Weights of a small image autoencoder.
Model: encoder layers 6, encoder width 320.
Training: 13400 steps, batches of 128.
Data: trained on retinal OCT scans (Kermany 2017), 98430 training examples, 17.4 epochs.
Rows from block 4 of the encoder of a small image autoencoder, named by matrix and row number. Rows with one number belong to one neuron. Each number is 500 + 25 x the weight over its row's rms, rounded and kept within 0 to 999. All counts start at 0. Numbers have three digits each.
After each neuron's rows are labels from the 100 images, of 14976, where the neuron reaches its highest value: "top examples" is what is common among them; "place" is the part of the image that holds the peak. Only what is clearly more common there than usual is listed. The data: retinal OCT scans (Kermany 2017). In brackets: how many of the 100, against the usual share in percent.
# fc1: MLP up (encoder.blocks.4.mlp.fc1.weight, 1280x320), inputs 0-79
# fc2: MLP down (encoder.blocks.4.mlp.fc2.weight, 320x1280, transposed), outputs 0-79

fc1.27:476460503503472507457520523492528493460557502482538533474507519508488487487475523498473489512449493481516515489491503516521463505516465489529456484510511545490461530503524508476443521477486498486556545531520525481501488528510488522496470521
fc2.27:492492518476475510484491507527501493504533490495505697501484463495506506492493482515501511499554507531483501523516498493480518508487509480501453495496542548481478488527509459493464510523485495514521524488485498482507510507503463553458484507
top examples: finding: diabetic macular edema (43 vs 11.7)
place: middle left (32 vs 11.1)

fc1.115:503531471524516491470504448538513481486460504531488504536502510495479479494489475511494510495471478490455502517479499489495544491484519503510500501509484518507494486507455537454466519492496514485456524540484546511516485536498523493493500484
fc2.115:492515386492506459481492498601496488515469503503498515503480486506509506499490467504499494488510491492502479486485498487497539508507499549496439484499501511510508497498507564497476491477510503511497506508495473507507490512503468515456506503
top examples: finding: diabetic macular edema (29 vs 11.7)
place: middle left (40 vs 11.1)

fc1.502:498487469526479521493508471449543514483470479506469506511498510504490461459519534530502513494496483522528547486541482524531460567498495506453522548458513484543481474532516483504510481503486490526515527495464511540486504472469498500490490530
fc2.502:511531442489506489445497501364487505510448491505488506510472523504489499492488507501503510496492512487492517508567508492499469501513504497504556512511495463506501506508489456492486501502496496508523503493491479489507487506508481466526457500
top examples: finding: diabetic macular edema (29 vs 11.7)
place: centre (33 vs 11.1)

fc1.165:455453487554509496558483507533514533499468469546475491538502456523507502491480479507481499490474498537498489524465541500475500532504541514505460519546495537480521483476497490521457467503501499499488473482478487509453517485500471478496517491
fc2.165:525504450508465524649506508546512470505468502494520515496457505503488509506497492485494487492544516477491483494485480494526525477523512526509491486491485491519505510424522404489502491452505512518476502518520496498497501497479466538484493496
top examples: finding: choroidal neovascularization (61 vs 29.4)
place: middle left (28 vs 11.1)

fc1.182:489500507456522489445501499542494496505482485499494542468505519487488528478534539521532462465517512494470507539468465494493513513539486518471463485494555497465491485398525516488456474490479502482479497496461513497492498452490505502526451472
fc2.182:484522454504477493510502500466497491493481505478476716500481487504503495507489494507485497482565482506492488501455502496495493527498493485539401476506507581481515511485503491484486489465490522510497510507507510526513514483494489474517492502
top examples: finding: diabetic macular edema (39 vs 11.7)
place: bottom right (28 vs 11.1); middle left (27 vs 11.1)

fc1.117:515515497497503508455514526460531500533506522493488478509522492519490533510492468462501477465491469542462502455528521468502469475468475473542502524461514489496512473542504509467541489480505480496553497497517486457549487487500549485495520462
fc2.117:493485585521539495415511499563494532487521524491493496491548532509529488484537475515494492504475525501526504471532534500507468490473485506466530492497533485508495505593516470545523517499491507483488522529478512519509522486494505526508539515
top examples: finding: choroidal neovascularization (59 vs 29.4); finding: diabetic macular edema (30 vs 11.7)
place: centre (41 vs 11.1)

fc1.280:467489472529552478466487516513471522485482505463517558529504525499470455494523529435512476483526495518483512511551528489519475548469523503484452497534547539498487511474487491464465525439500481468517525493480520489510494478480491465541432482
fc2.280:502470491501513460486499500504500503492508504495500708501490470497499507501505508498505500496543500506496489503473492498498497501496499547510436511498517615516504498469499550502475500466502501497508501505501505502505490496499462474457449499
top examples: finding: diabetic macular edema (31 vs 11.7)
place: middle left (50 vs 11.1)

fc1.126:485473499478524519503514524434481506482495482492496538483469507499506524496483537459492486470510501498490497523538493512486469514521469523460482507482474506548518505465499507504465510535498526539542529479470488517482481475518509521508501487
fc2.126:489484542506532453471493479493501500491494506502491667492451516514493495493484498503500503503520504496515491507501507508495479505506500475513444482496515617471494491515498477525491501489495486503528501497509504525504488506504439496469459499
top examples: finding: diabetic macular edema (43 vs 11.7)
place: middle right (29 vs 11.1)

fc1.646:485505466535519510538491532467488519478521454540476555525522496510514499471500531509487511501459515503490501507485510517519544504502523503518465516570512500505508527470515530476470492499493467506435525489514519460498487523506489462492495467
fc2.646:497454509493484538549493521491499487487519493502514744482463491500508500506505476509494487491531486512485509501452496499502539516514504520508450490504493610501517497497515478516460501497512514501496507511515498488511522494496487495477510512
top examples: finding: choroidal neovascularization (70 vs 29.4)
place: centre (37 vs 11.1)

fc1.415:461522525540477520476532520557505535493512495558534520459511491496455478525534504477519539475477476486537505465524540480470490487497469487502535501476541487462514473513483503486491485520499486475502473480476522529451512476521523542476548508
fc2.415:523508532475516454506530516592480480523496511491477493511530475505529522494514493526519490494483505480489451514465496474497513520506523487467491497523518486511505493599528542492468490486483485530455492497489479517467479487495467562519549512
top examples: finding: choroidal neovascularization (62 vs 29.4); finding: diabetic macular edema (28 vs 11.7)
place: centre (28 vs 11.1)

fc1.501:479490519498470484497491509513478493524486546508489477467527524487466486460498462491503474520511520492518464509496463454490541538483468487490489458535526520484473542499493498457487483550513487529458467456501468511552502496511529486495526476
fc2.501:499480442525492474556471506468483468512504524486498509504482546484502508492526468520514477536479484482472502495519476500479488474505476550502496460496528503517514502503491556444498516523490475465499536514528478481487472522487524574501522470
top examples: finding: choroidal neovascularization (66 vs 29.4)
place: centre (34 vs 11.1)

fc1.223:479505517555517474448504548523479502488530488478498531533522510482478502506502464481500469499481516522513504480523477493505491465529499484482502545546502511483479519553483510481507495478491431503505488512492522461479499477469522484491458471
fc2.223:497497604508454463477495517496526506499550507499507661505515529486507502486505500497508507481528486512513500493486501497481488494495502509499440510505479550466495504586507544514477493520502487500534500505517515511511474498492478484539465509
top examples: finding: diabetic macular edema (29 vs 11.7)
place: middle right (28 vs 11.1)

fc1.78:507494505491531482476507532503512514490506490521486547504500554495509527483475495501494511486504495489488490497447493504489501449517504492470497485506458513471478472520522506493496481499500496523496477502533484538436493532493517521517517497
fc2.78:502469527476462519506511500490500492496497493498492722509451480504494509508513512510504503505586512498491482480488489493505506480503495468490423475498497570494478492499514426503509488521493505486484501510495517497492522495501524536498524485
top examples: finding: diabetic macular edema (55 vs 11.7)
place: middle left (27 vs 11.1)

fc1.222:481461470528503502558508518422508515508533477496510527482508497498495512467494516519481503482523512493526511496464521516516510488485522490505472561480433534486481511538506498487494515487508500516482504460499513459466504538497541474466494500
fc2.222:499497521486511507498512503481486494501487498507521666498475527491511496493509488486494505496544492504501500506554498500493469510515487499478424507507494581517508500565488470477485498507497503496509491486494499492506497494504475497548458496
top examples: finding: diabetic macular edema (48 vs 11.7)
place: bottom left (34 vs 11.1)

fc1.717:479493516519492509536494484504508486476487511507493547497491488472491506495505496474481516515441483480504480494539524485506510454505474511532473501467455531489516506515496524469458509520494483509445519475480477574506514546515502485515496505
fc2.717:512490503489480527516486506526489504520496510507479718511466455500495506496483513508491517499554490511507495488466502496505529512487491497518441473502489609502484512446497496525469510518494508500492488483481506493507522517532453531450503516
top examples: finding: diabetic macular edema (30 vs 11.7)
place: centre (32 vs 11.1)

fc1.306:462458517495503488547504543473481497521518487534483537532520503480520527522525517520503525448488519475504522482479460477498530495502512518499483457478522534495502505454536545511479495494523509514473496497502487545494493516536482482467495460
fc2.306:493485549491450496478511495452510512507515494498491696513474535495502488508488491510514504487584490500494518498432503492511503499519511510480502511503505537485493506426505442492476494460509506505486511503512509517501500489510475521481507497
top examples: finding: diabetic macular edema (40 vs 11.7)
place: middle right (28 vs 11.1)

fc1.680:497503510538534490535490519551497509521464492548476481472480517472484454466517476520542474490492500500537483530499476520517514498496480511493500513473483547510472497496496516457495480492485515516455480472502483505515507488522517488469502488
fc2.680:510484438501506461555520522615518500529439495521494509523502496513486484485516509489510489504486502481503477482487483488527513478505512508518492520486501504505481479483488489527469489474480500514473477476511494517507525513505453549469495498
top examples: finding: choroidal neovascularization (64 vs 29.4)
place: middle left (34 vs 11.1)

fc1.224:443507504488523513507496448477538459475493484490506507530473453512489520443515538489503486494492479497513536489487495516525493518500467489512469504469527490485555499467530540533465490510493494504524529485477504505485455509521502524521504534
fc2.224:508562532490507491478494502547491495528446507483531526490465484511487461474484515485512515476541502500486501505521506518492502523494512487495554508514513427493512513411519487485445488499509494503540508483481518506494509508528452555538523511
top examples: finding: choroidal neovascularization (61 vs 29.4)
place: centre (37 vs 11.1)

fc1.691:498494482470510486497503522464503512482481494517496547511498538505510484493473498541514506504523516504494496558477462514470519536503498512455488480532531510463482503459504478507495492495475496500503526534502476542498510459481494482485493497
fc2.691:511478497497513522506501514532495518482513492494505720500497508481493497484499475490494504511517507493495483515503504511509495499488492541484432477518512597517507490578492545499470511495509497497499491490493507506517469508505483487521508510
top examples: finding: choroidal neovascularization (59 vs 29.4)
place: centre (28 vs 11.1)

fc1.197:518495512508492517476508489519474484512508499499509508508516508501483520475512459499478494510470476521499470477523490483490503458496482537489501464512481502543509470581506512492470504549484451513464503496480507513538503534500503491475520497
fc2.197:499494484512411469545504484607502506513498493507503503502494493508497508496477477499506498506493500500513472501483494514512518502499489521513398483499482496516503499533502607501462500533497499499504508510495484510514481513503477518469533499
top examples: finding: diabetic macular edema (31 vs 11.7)
place: middle left (31 vs 11.1); middle right (29 vs 11.1)

fc1.8:540542512481472510454487519464499536498546540499484498472468538463476549501529474492512483513479470511508509513506522492452468515520468477480518513525494498486464518514502509519491472489489489478486440476525465455492519471519473516502540472
fc2.8:490574580473485470453475493522525486521511510510469507503475541515491497504489520524489522473498504505481479480497488488497505532535485463490510484509510493506470500536515450541495508487494514518530478531523502491525528501495456520490501477
top examples: finding: choroidal neovascularization (59 vs 29.4)
place: centre (50 vs 11.1); middle right (31 vs 11.1)

fc1.639:481525497513499478490507511546526516513514523472473529481515477502481541531494550482504455511534481503511544420498522491481501460478505498518469421460541527506534500509530497471468499525466523474527525503521499550526495536490548536505518483
fc2.639:493530535503515446448499497474505500506528498501496667500488503503495503515508503502492489487561488501503526496519509506486467499497503501491428501484538574505496496450507436480485498486489507492492504500497502516506486504499480517528488506
top examples: finding: diabetic macular edema (29 vs 11.7)
place: middle right (35 vs 11.1)

fc1.756:505535524485504469428510463471534497473505533457504522478529574517527496519499508506481463522486483543483499524449474491456490476485522501479487509523505531512484466524496492515482519497479509490553487559472469559507461468475488472504465519
fc2.756:487508488495519473448506503492506490502498506491498707507465461504496508497503496490505505495546507506502505504434500498482481511504501500519400505508506590510495513426511458505477499473500492492502512495501510496488498487500450496477445507
top examples: finding: diabetic macular edema (62 vs 11.7)
place: bottom left (53 vs 11.1)

fc1.162:513498526550513526460507495473510465526497527510501515463540474536485527467461514521496472490536467536508498517500459498540477540532513517516538497477525478503472500515472464473493530527475487494482541468478522483450462512458486524513458520
fc2.162:484491508508524505440488472511496464501465504509515500483478522519484478513495496512459524468494492508494465487522531506528506529502508520522590527510532491482500503549523472487498520496465481522546476484502497482529479469532482507552533506
top examples: finding: diabetic macular edema (30 vs 11.7)
place: middle right (29 vs 11.1); middle left (27 vs 11.1)

fc1.283:461488475552510472543509460491531515488504464484505520542487501500492459493491472487472482543489501484510484530521492496491478511519486503511456562534460527521533498504481497482503525481501484501453487519488493452505531525482508477472468462
fc2.283:486502533503514524507504504472516511486527513505501727482459537493489497514500485498497512516573504487490507484478511514491476495497490515502444499507495561507517519536517439510522506480485495483491517489506516518502515498486467474516438499
top examples: finding: diabetic macular edema (42 vs 11.7)
place: middle left (37 vs 11.1)

fc1.379:459516504529511473563502539489477534498555490512533562500514498517503504501511473493518514498504531497502531548495489488516549502497457501526467486479487548477507481473490534488470490490530486480514519520492502451507530527508497476524481497
fc2.379:503513514503483529549499491489487516491532508512494693518434414498487503509509528502495520493571515518509504498485498487504504521505478495491499492490500527501514489498510426522490495537487486489465504476502512510500528515520460537485507487
top examples: finding: diabetic macular edema (44 vs 11.7)
place: middle left (37 vs 11.1)

fc1.243:491517478521488514455521464457534507508497486467477528517522499523509520501489458509489502484481518515533497554463508536531474545488487512498505577541442508485477486504478475506514506488504481494513536479478488485470505513480487450512454482
fc2.243:504473492514513515510488502504497510494490497512483721508451496490500511509503476500499493503548510515507510490488506495525521495514502490498454512501500601492491481548490421489489506480494498493501489484490487488521505490525476514517443503
top examples: finding: diabetic macular edema (61 vs 11.7)
place: bottom left (63 vs 11.1)

fc1.525:482493516471505488533500540469519525499497520488486498500492536488515491505476513502496495500518496502530493513521480499474460481514480514477509513486441506481515494486532517488450506510494518516496490499489513477493506467475509500528450531
fc2.525:498530535508483476511499510380492496498559491498504518507474472497504498494506496497500500493521498500491507501442505500504485504501497424520532504504496495475510511498507504490504507521507499486505497509490495493505503495503489437436535491
top examples: finding: diabetic macular edema (28 vs 11.7)
place: centre (30 vs 11.1); middle left (29 vs 11.1)

fc1.755:504506543478521475451499517469532489493546492471504499476495539481526543512499505464517483468491478470537492474503480520462460478504486503471505546461428499502472493564497493532475484530508485514551485506505484536498491482489485527516500478
fc2.755:492489597485451458429506506461518504521525505510490491504510499499498504499513511498501489509531506503502516491504498498488437504500496450494537525483501505511495509566493492532516499525506505494517499507501496496504483498495447510527523498
top examples: finding: choroidal neovascularization (62 vs 29.4); finding: diabetic macular edema (30 vs 11.7)
place: centre (47 vs 11.1)

fc1.638:526485501486487556503501502487505517471468496528517482489541480461519446487487522549473538517465534489544503477476471522537518486478542529473520519556493515473504471509490529502496520476541486499502511458505496501435513508517489492502506527
fc2.638:506453552506461524504506511464484491487451514504518514492528517502492495492488495490508496498496508499503491485510507496498534499489493483486578496509503554506506497475504558504572502459501491499511514487494508503505495491503488506516532513
top examples: finding: choroidal neovascularization (59 vs 29.4); finding: diabetic macular edema (34 vs 11.7)
place: middle right (39 vs 11.1)

fc1.311:465517530472496459481473521581518528508537520461497532487492494498490526516488548463531463525552493528473511466514514473457490466537474478509464424466560530498509504474516500510471497509461495467522515532502491514532517483496510524514480464
fc2.311:492494532510494449500490495481504504489537498497491666496492512503496510508508511490510496517540489510504476502510497504482472504503501531515439489476522570502497495463501501506482499497492512498508498505503503541515494503491467492505461497
top examples: finding: diabetic macular edema (37 vs 11.7)
place: middle left (32 vs 11.1)

fc1.236:521502513513487497486510450489494482477513521482494502507468481513517456475486491477501499500455532493512535526468505509544525486488523501488509497541487505469502482452497498500514536495503506481565510527521507482448507499453480471538509529
fc2.236:496510545495494484410493490398487506506482496502503503500494490501497498494497496498505503500507499495496528492510494494499517496511495517496563501507499545489502490457509498489577497469495502494524504494498504493490493495495530471571517507
top examples: finding: diabetic macular edema (47 vs 11.7)
place: bottom left (45 vs 11.1)

fc1.363:497525547453459453525536548509498509456484531491484476485477518522525517492495522465484515466529534484479488536515467477461443529515451536483464464503469518521532473503473513498498512549479492523527485529530507526461489524549475536489460538
fc2.363:509479549486459495462516486507497495502487529507525491483466518497488534470496484488511481496561492476522497476465516540463472476491471448527527519488527533529494519480487431484531479499472528517490497528481497521490539476489452492505499490
top examples: finding: choroidal neovascularization (67 vs 29.4)
place: centre (45 vs 11.1)

fc1.193:490447497508518508492462482519527547478494502487517497511491539512520502539473510552480521539491531511534509480502459456498574517492504502470522470543480511529456458539504487476531491527550442519488495516520500534496495493502534529533523514
fc2.193:480467530512486494546497522539487474486495481530508492486541531524524478518508510527519495492500503491506477506484529499512554479518479578482533505487510532459485517526487514465574474456500503484487490514478524496524492497481514472507548520
top examples: finding: choroidal neovascularization (64 vs 29.4)
place: centre (38 vs 11.1)

fc1.341:508488499494506523540480509487497476519496541543513524507500480498472517476493499542520532475491519553475541539482513517486568494510489497493465500525513524519520499541494480445493474535483520495510511490498483524506466477525509502500527500
fc2.341:506547426508540476570486513546493506507524508489510537497474489509495517513490485492493515491513496492493505506465523484495507480497505528479451493502507451480522510485513488487474490520491495496485491493509483489493491495506466551476487503
top examples: finding: diabetic macular edema (34 vs 11.7)
place: middle left (42 vs 11.1)

fc1.81:472515502553494514496526507473497538521512492452470520479520502508488499476478533468497502498500521499540510511493507528542480497531500465498470514519521474472542465516489513503476518526505518472571470518513505475497503499471493466515512507
fc2.81:490579550513424498502512493417500492491528495502504523496496464497490510514496492485503512517505504504517507500485497501492534514494504506489536501507478463483489493539503476508491491485514485511519492497512485490518506487489490450566513507
top examples: finding: diabetic macular edema (35 vs 11.7)
place: middle right (36 vs 11.1)

fc1.511:479522501506495490508491452528487463515465508512499475532539468469508499472483469486481508484491534451529484490526514540509530488475472520509491542530550509481539525495489536488499519497494456485522547496468517527511498505533507462467512494
fc2.511:521542518518444487463502466483478471529492486491489507489465504511480490496514496481496515468514525523469507500478532526529512512522497504494510497483491420526523498533506496529484506501492473506522474512506511522513515473487495540511503492
top examples: finding: diabetic macular edema (58 vs 11.7)
place: bottom left (40 vs 11.1)

fc1.368:482512525521497520455512501499478522516519515514510634523509468473486499508523464500525508499504486454514536517487517522480481494512458522467460520527542539522521507413531536504509510501479513480525523512500478493490488472498505502463502466
fc2.368:510503483499491563400511478524502479508444496493497560508464489500493492487472513489505520512479515510509504515548513503512512512511481487517527488507500470513519517410508493499503501505484519493507486514487495518501517517516520504445603502
top examples: finding: diabetic macular edema (48 vs 11.7)
place: bottom left (80 vs 11.1)

fc1.49:499481510513526500558520509490468529523530464544505553523474514508488497508507484483490495494493490469490494537540488515521466528516478510527452547449441527536516504460509482528495478504504506529477523505493497526493512500488517470528466477
fc2.49:483499477492504539458506514466515492505484498503486729491462465503513518514479499485501511484557499489492489502491506482504486503494515495518439500494505603506516508496505463509512511494494514486494513489501490506504529505488477522486515502
top examples: finding: diabetic macular edema (42 vs 11.7)
place: middle left (28 vs 11.1)

fc1.35:516521519458483503472488479461508484492494494500474497515468526512509479511507466493489515523490495476512500530481483523475528531502529526478516514536504501501494515522515475551529525506536492530501502529511498534489479489458506477538501551
fc2.35:502503545502512509390509496406492507496501492490498503495487557489496495487493512496495508506497500494497515501454498484501508496491505564494518499505509536496494495518493459512595496477503503498517502502493504500506481507506487465541498488
top examples: finding: choroidal neovascularization (64 vs 29.4)
place: centre (33 vs 11.1)

fc1.244:483501516476491469458515525509488526493491511493486526550493556508492512536484487512509464522509478497507526484484509501498516531470512520502479452490554534484504476435518516462464517515458475452480518487527514594517487507488515494490483485
fc2.244:493495468498499472526501492458499508499504507500496676510471509507492516503501480507502512491509490503504513512477491504511502492492499461507411493503502594495500493584499508476474497533511502490502500503495494476505490499495495503462528495
top examples: finding: diabetic macular edema (58 vs 11.7)
place: top left (50 vs 11.1)

fc1.380:480464508511510478467476527502482547517530460533474574500517492513524484461502472495515479486484516463510511523469526532513495475485511504471447533462515522536492549486503532502492507457485461506535511501488493520501493507478472466504493455
fc2.380:527504488486477558442488484514525491483490505514510607497451490482478488476479509509494509498540496484515493514541482485497492487482491485503546514517507437517519488461519436491506480522476521511519523517485504480518536503494491517443587504
top examples: finding: diabetic macular edema (64 vs 11.7)
place: bottom left (77 vs 11.1)