config.toml
encoder_arch = "vit"
model = "image autoencoder"
dataset = "retinal OCT scans (Kermany 2017)"
train_examples = 98430
image_size = 48
crop_scale_min = 0.7
horizontal_flip = true
translate = 0.12
color_jitter = 0.1
bottleneck = "plain"
downsampling_factor = 8
encoder_norm = "layernorm"
encoder_norm_position = "pre"
encoder_activation = "gelu"
encoder_mlp_ratio = 4
encoder_head_dim = 64
encoder_fused_qkv = false
encoder_bias = "all"
encoder_qk_norm = false
encoder_layer_scale_init = 0.01
encoder_parallel_block = false
encoder_dropout = 0.1
encoder_inner_norm = false
encoder_patch_size = [8, 8]
encoder_conv_stem = true
encoder_layers = 6
encoder_width = 320
encoder_positions = "relative_bias"
encoder_register_tokens = 2
loss = "mse"
latent_channels = 32
decoder_norm = "batchnorm"
decoder_activation = "gelu"
decoder_widths = [64, 64, 128, 256]
decoder_blocks_per_level = 1
decoder_block = "basic"
decoder_attention = false
decoder_upsampling = "transposed_conv"
init = "xavier_uniform"
residual_init = "scaled_by_depth"
optimizer = "adamw"
lr = 0.0009
beta1 = 0.9
beta2 = 0.999
eps = 1e-08
grad_clip = 5.0
steps = 13400
batch_size = 128
epochs = 17.4
lr_schedule = "wsd"
decay_fraction = 0.4
final_lr_fraction = 0
warmup_steps = 670
weight_decay = 0.1
Rows from block 0 of the decoder of a small image autoencoder, named by matrix and row number. Rows with one number belong to one channel. Each number is 500 + 50 x the weight over its row's rms, rounded and kept within 0 to 999. All counts start at 0. Numbers have three digits each.
After each channel's rows are labels from the 100 images, of 14976, where the channel reaches its highest value: "patch colour" is the nearest of a few named colours to the mean colour under the peak; "responds to" is what is common among them. Only what is clearly more common there than usual is listed. The data: retinal OCT scans (Kermany 2017). In brackets: how many of the 100, against the usual share in percent.
# convs0: first 3x3 conv (decoder.mid.0.convs.0.weight, 256x256x3x3, each kernel summed), inputs 128-191
# convs1: second 3x3 conv (decoder.mid.0.convs.1.weight, 256x256x3x3, transposed, each kernel summed), outputs 128-191

convs0.142:441535619561524403510490565506474466480510497488577497450528533475525474520484480525554493452454459451531343504504603462477530499347485435488537460473497348458489466490456527487547477513540515
convs1.142:500486431535469507511573490405589453523571534430534477519471486487353510489465523512485507563511452501518551531482525489443542575501577474527527580535516526454452563571528497544482575385510503
patch colour: grey (62 vs 25.6)
responds to: finding: diabetic macular edema (28 vs 11.7)

convs0.71:515460519526447475525544568461529521457476537483478466568412528537543464474407488443548495421477448491512399504449527492537561517470433414517580539475504402398408533505504516559598485531524439
convs1.71:556433474482450529495550467476461410509524517471562539401495497511450476487516577513476534609492397528576506503491418537363523506546527501565436553511479520487463548531523458501458582531475481
patch colour: grey (69 vs 25.6)
responds to: finding: diabetic macular edema (31 vs 11.7)

convs0.199:474497453541469511486553538508534488503513445543509513506395501477543524499518569478568503507459375535539342481567511518483481556479455382485525523437518307487460589518403519447530441486541411
convs1.199:553462458525532419406547479438449470468479527522513407464462470508425477483528527477461517475521596538399533501448488520576374582395508476509495612564607473467464437556540490526439403428477559
patch colour: grey (66 vs 25.6)
responds to: finding: diabetic macular edema (38 vs 11.7)

convs0.144:487518488482521560535509528475544515484503492438528560501501516387552454500421500517525483442411418519460345477509610496444476496433381359400512472447542394518501478407313573503489532507512471
convs1.144:605520544512452528574509452449505540562560555466542534541508508496396585452451509471528532579490378536550502507437432604414513475567567529518486554601506501479466612592557479543460543476500496
patch colour: grey (64 vs 25.6)
responds to: finding: diabetic macular edema (36 vs 11.7)

convs0.33:520502574615454460494587530482519498448510491479526534550529503507556485512498537465542468488438427413507313475547535466534546505537429380534472488466520258449478534455448514477613458530474504
convs1.33:534450472506439488495562492433557431536436545494548487614502513479379542509462525490458530518522421552486552496500476540395465532478575518538574598528512515456461579548519476542451558346490503
patch colour: grey (80 vs 25.6)
responds to: finding: diabetic macular edema (32 vs 11.7)

convs0.187:455474464526502490501465510542519526411531513502530473536591435383517479554472519498514481504512540489491379498566515469493530488417481392451510533460442368468611470468431492540539518514530551
convs1.187:519488551516407507509568466484603451564418547434517547436463522505444460515468486522470535521524438461473535494562516508366502530516584516552571507531447527472456639584538509466513534408489493
patch colour: white (27 vs 1.9)
responds to: finding: diabetic macular edema (45 vs 11.7)

convs0.237:527494459546483509515505543534512506440550480463459544526413491518530531451480553492547485530500399513543351459496514526525505503540419384556526505469503270489469524459446564538557480467540465
convs1.237:561407513510463439489513438493408445367435542502554487490419460502401482522464529473480512524525423550507571495419366510456444452470550560555482595519523524481507496516546464529415414415489537
patch colour: grey (56 vs 25.6)
responds to: finding: diabetic macular edema (43 vs 11.7)

convs0.212:494437468486429466567536525531538540546470556484519494537433558498559503517440543520521462417448433450595444502520523498408444493524439426504544480438470409533508494520500440467536457499447391
convs1.212:499534460495617578495498522536480589517326479543505532414613491572615528431574478519514547541563608560375515455501466481558474545499523533563514520490548518485519399502532505489554511592529495
patch colour: grey (82 vs 25.6)
responds to: finding: diabetic macular edema (40 vs 11.7)

convs0.58:450442525486448560500543496434476574571499549443553515507407506534469465505556542442489486526462409448530424458543509452471532476420410461556557442470457425503564481476477479448527531586493494
convs1.58:541547403465465550480540492461440460484429543507559457489480568491495585503418504445544500566513414554541491464544472575455525526538460475534491421514518410476506496511548461585555486387507415
patch colour: grey (73 vs 25.6)
responds to: finding: diabetic macular edema (42 vs 11.7)

convs0.252:492499592515493432521547526542426485459546465509533482589495513464504479537496556461487418499441576487624461472621506450582454499405423444522532435445423395460526544407448497511557403531492442
convs1.252:552518522510426494468530460403552461527413568486564502461520499497405562452525522499471554592510403538494560501450511566422504465595591611550506543548536597481486504519549495477460587406473502
patch colour: white (44 vs 1.9)
responds to: finding: diabetic macular edema (30 vs 11.7)

convs0.39:483524527540450528474502481490524502549495486530527478561526525545435536494492527459506503471449515497469369572454545495444453520485463473455576611477510299478526558497393490469531456503495521
convs1.39:526487446522413564455540466404557402460489577497554490552500493470385496455480559509464572622549413542479530514438549510448517490510549566545578605502543568519475532521538505464474619401489498
patch colour: grey (56 vs 25.6)
responds to: finding: diabetic macular edema (30 vs 11.7)

convs0.28:519436443520493428456515576424576576501514435498527522517523498384534414530519538489529475440396532472514325490489555527424505529428379419444526456449524366519514533507379498460545553603513447
convs1.28:550425550505472516458494453401544490590499565471554532408529502519430540460466454479546550503539464419473534485429541555418515484570557535554567524547513531457503603570543513441526513413477473
patch colour: white (48 vs 1.9)
responds to: finding: diabetic macular edema (38 vs 11.7)

convs0.171:523545444520477499574477522558460522489593528518502458505494433416508552510562596488505433504486562516531434542507494447608519492442460437510506520468460366467505397466412431540493525466490512
convs1.171:492496399511493540659561503475551524544379468466516497474482490529473463491435524506549564499538409497478511478472455545411503495620573547533522509452571473471496509617525474501475571510494523
patch colour: grey (54 vs 25.6)
responds to: finding: diabetic macular edema (45 vs 11.7)

convs0.51:446513535522473502511550581554555520466488443503509494461525490423537480519482545511572463466439444491515368488533542466529492484434389379501525448436511346491500530419436523496578480457517475
convs1.51:517434529512489449456522474460520549453413578483572429458442474496425516427487505499531524539528452507372588464429477496465464503460536607580534665544510526438475449500586482471465486468494476
patch colour: grey (65 vs 25.6)
responds to: finding: diabetic macular edema (43 vs 11.7)

convs0.166:511429455471452534520556497484606541497536471506505545555444483405469465501497513519443449532416497466490395512567564570494512496469434394437536477464490377508478561412378516466494495466529496
convs1.166:527496446515505510620544527472536509576380534467554482480447500513476536432497496482572562531532446503418540475429406522381442542516501558545572651494593515443495447654558472454483479435499503
patch colour: grey (61 vs 25.6)
responds to: finding: diabetic macular edema (46 vs 11.7)

convs0.122:550529487501508493533563538506457508463538548513510483459437533447530539476418586441514517430434382475520422526563578472507461469463382407490528424442449442446442457495462529479513584460530402
convs1.122:612381569535498441491485534448517571407527539478596483497504485540470521426485463492503481529542478511566558443413426557340480381541458597562521534563522523486512526583550486464461491555433503
patch colour: grey (70 vs 25.6)
responds to: finding: diabetic macular edema (37 vs 11.7)

convs0.192:412442558476508573509477586458454595530534473478564491499468417426529518473550477522540432490470485506468491531399452480500507428463479477387542489503451469498603427497430365472453518547504525
convs1.192:426566395466514541618523541423539425542485427492466517566466558490531535442436562459473540533539567501446521523440561558522545499506503519520536560483622497494528572519504492507488560479508498
patch colour: grey (78 vs 25.6)
responds to: finding: diabetic macular edema (33 vs 11.7)

convs0.181:494498528468447463487569561491500508462530500498559537506536493476525505529495558463530448458464494429508355511500536471493488480488494407481533529432514343513501511449365549480508498479577423
convs1.181:519497553510443540524535457478554515539490608441557504470420486503346542482431514485488560517546397483574545531456498515360464488474557508533513596502534525487453638541546507452518498394471498
patch colour: grey (52 vs 25.6)
responds to: finding: diabetic macular edema (41 vs 11.7)

convs0.215:491517436522531607468493489525553497546503550459506525465458498392470532504481556482550456491462466493480405500544476477460476479429419408443468479447490419488527516357344503454481540524562513
convs1.215:554450511518474438527500480398603515589483603476553521505492450537371526513459473480470538553532447507524512497493565565387517476523512515531540546562428525471498574599523489464457597440476527
patch colour: grey (80 vs 25.6)
responds to: finding: diabetic macular edema (29 vs 11.7)

convs0.203:459457468504521524544542469539534569561486463550522637450482559488471452499528547546480494445471519513461386503556439516493548503485496426480546503506504363554562547522373525471462518538466466
convs1.203:527512477502415431495571485469556508568510606464558488450575490525414583499495493482540545559536441485498539501478560559463504465530540516535557586548496542450484572616553501437500515462465520
patch colour: white (61 vs 1.9)
responds to: finding: diabetic macular edema (28 vs 11.7)

convs0.179:473493418567517516489466499539558540523490502497495454428516474371493548513501534504505479469474563458488373525473443475497476495479393408394431534477474401481497413411282513555454527506516514
convs1.179:492526501534411483516562488415562470568449564439518536527402514520383499501483519518469517560506373458517546504527555595438521491546539517560510539541451589493475671557542538494496569401493486
patch colour: white (31 vs 1.9)
responds to: finding: diabetic macular edema (35 vs 11.7)

convs0.205:511621504557485485572521497490571532466494500441507497590476495431488569526440525474499466501484455488484307505463499467509524513512434397477559484440483311478493584480408554563506546533481519
convs1.205:550497422517449574443502530478497531463467604439531534490489487509425511434456492500490580547513369527509548449523523470366467430457536573544516614460500580501491498447539489403442594510493450
patch colour: grey (73 vs 25.6)
responds to: finding: diabetic macular edema (35 vs 11.7)

convs0.102:503500486533465457530571538487455498525516508507527444526541547517513530519437523437628449562493580494552355516485442515572535562522475378561503570446496252432486473551482448430564409536501525
convs1.102:531454495514459526456478492484562475514473562489550521564505443473390482479480485514464567605516467519469559492514570488455559490523535604536531572536517580495455565540512511480479689507470494
patch colour: grey (59 vs 25.6); white (26 vs 1.9)
responds to: finding: diabetic macular edema (41 vs 11.7)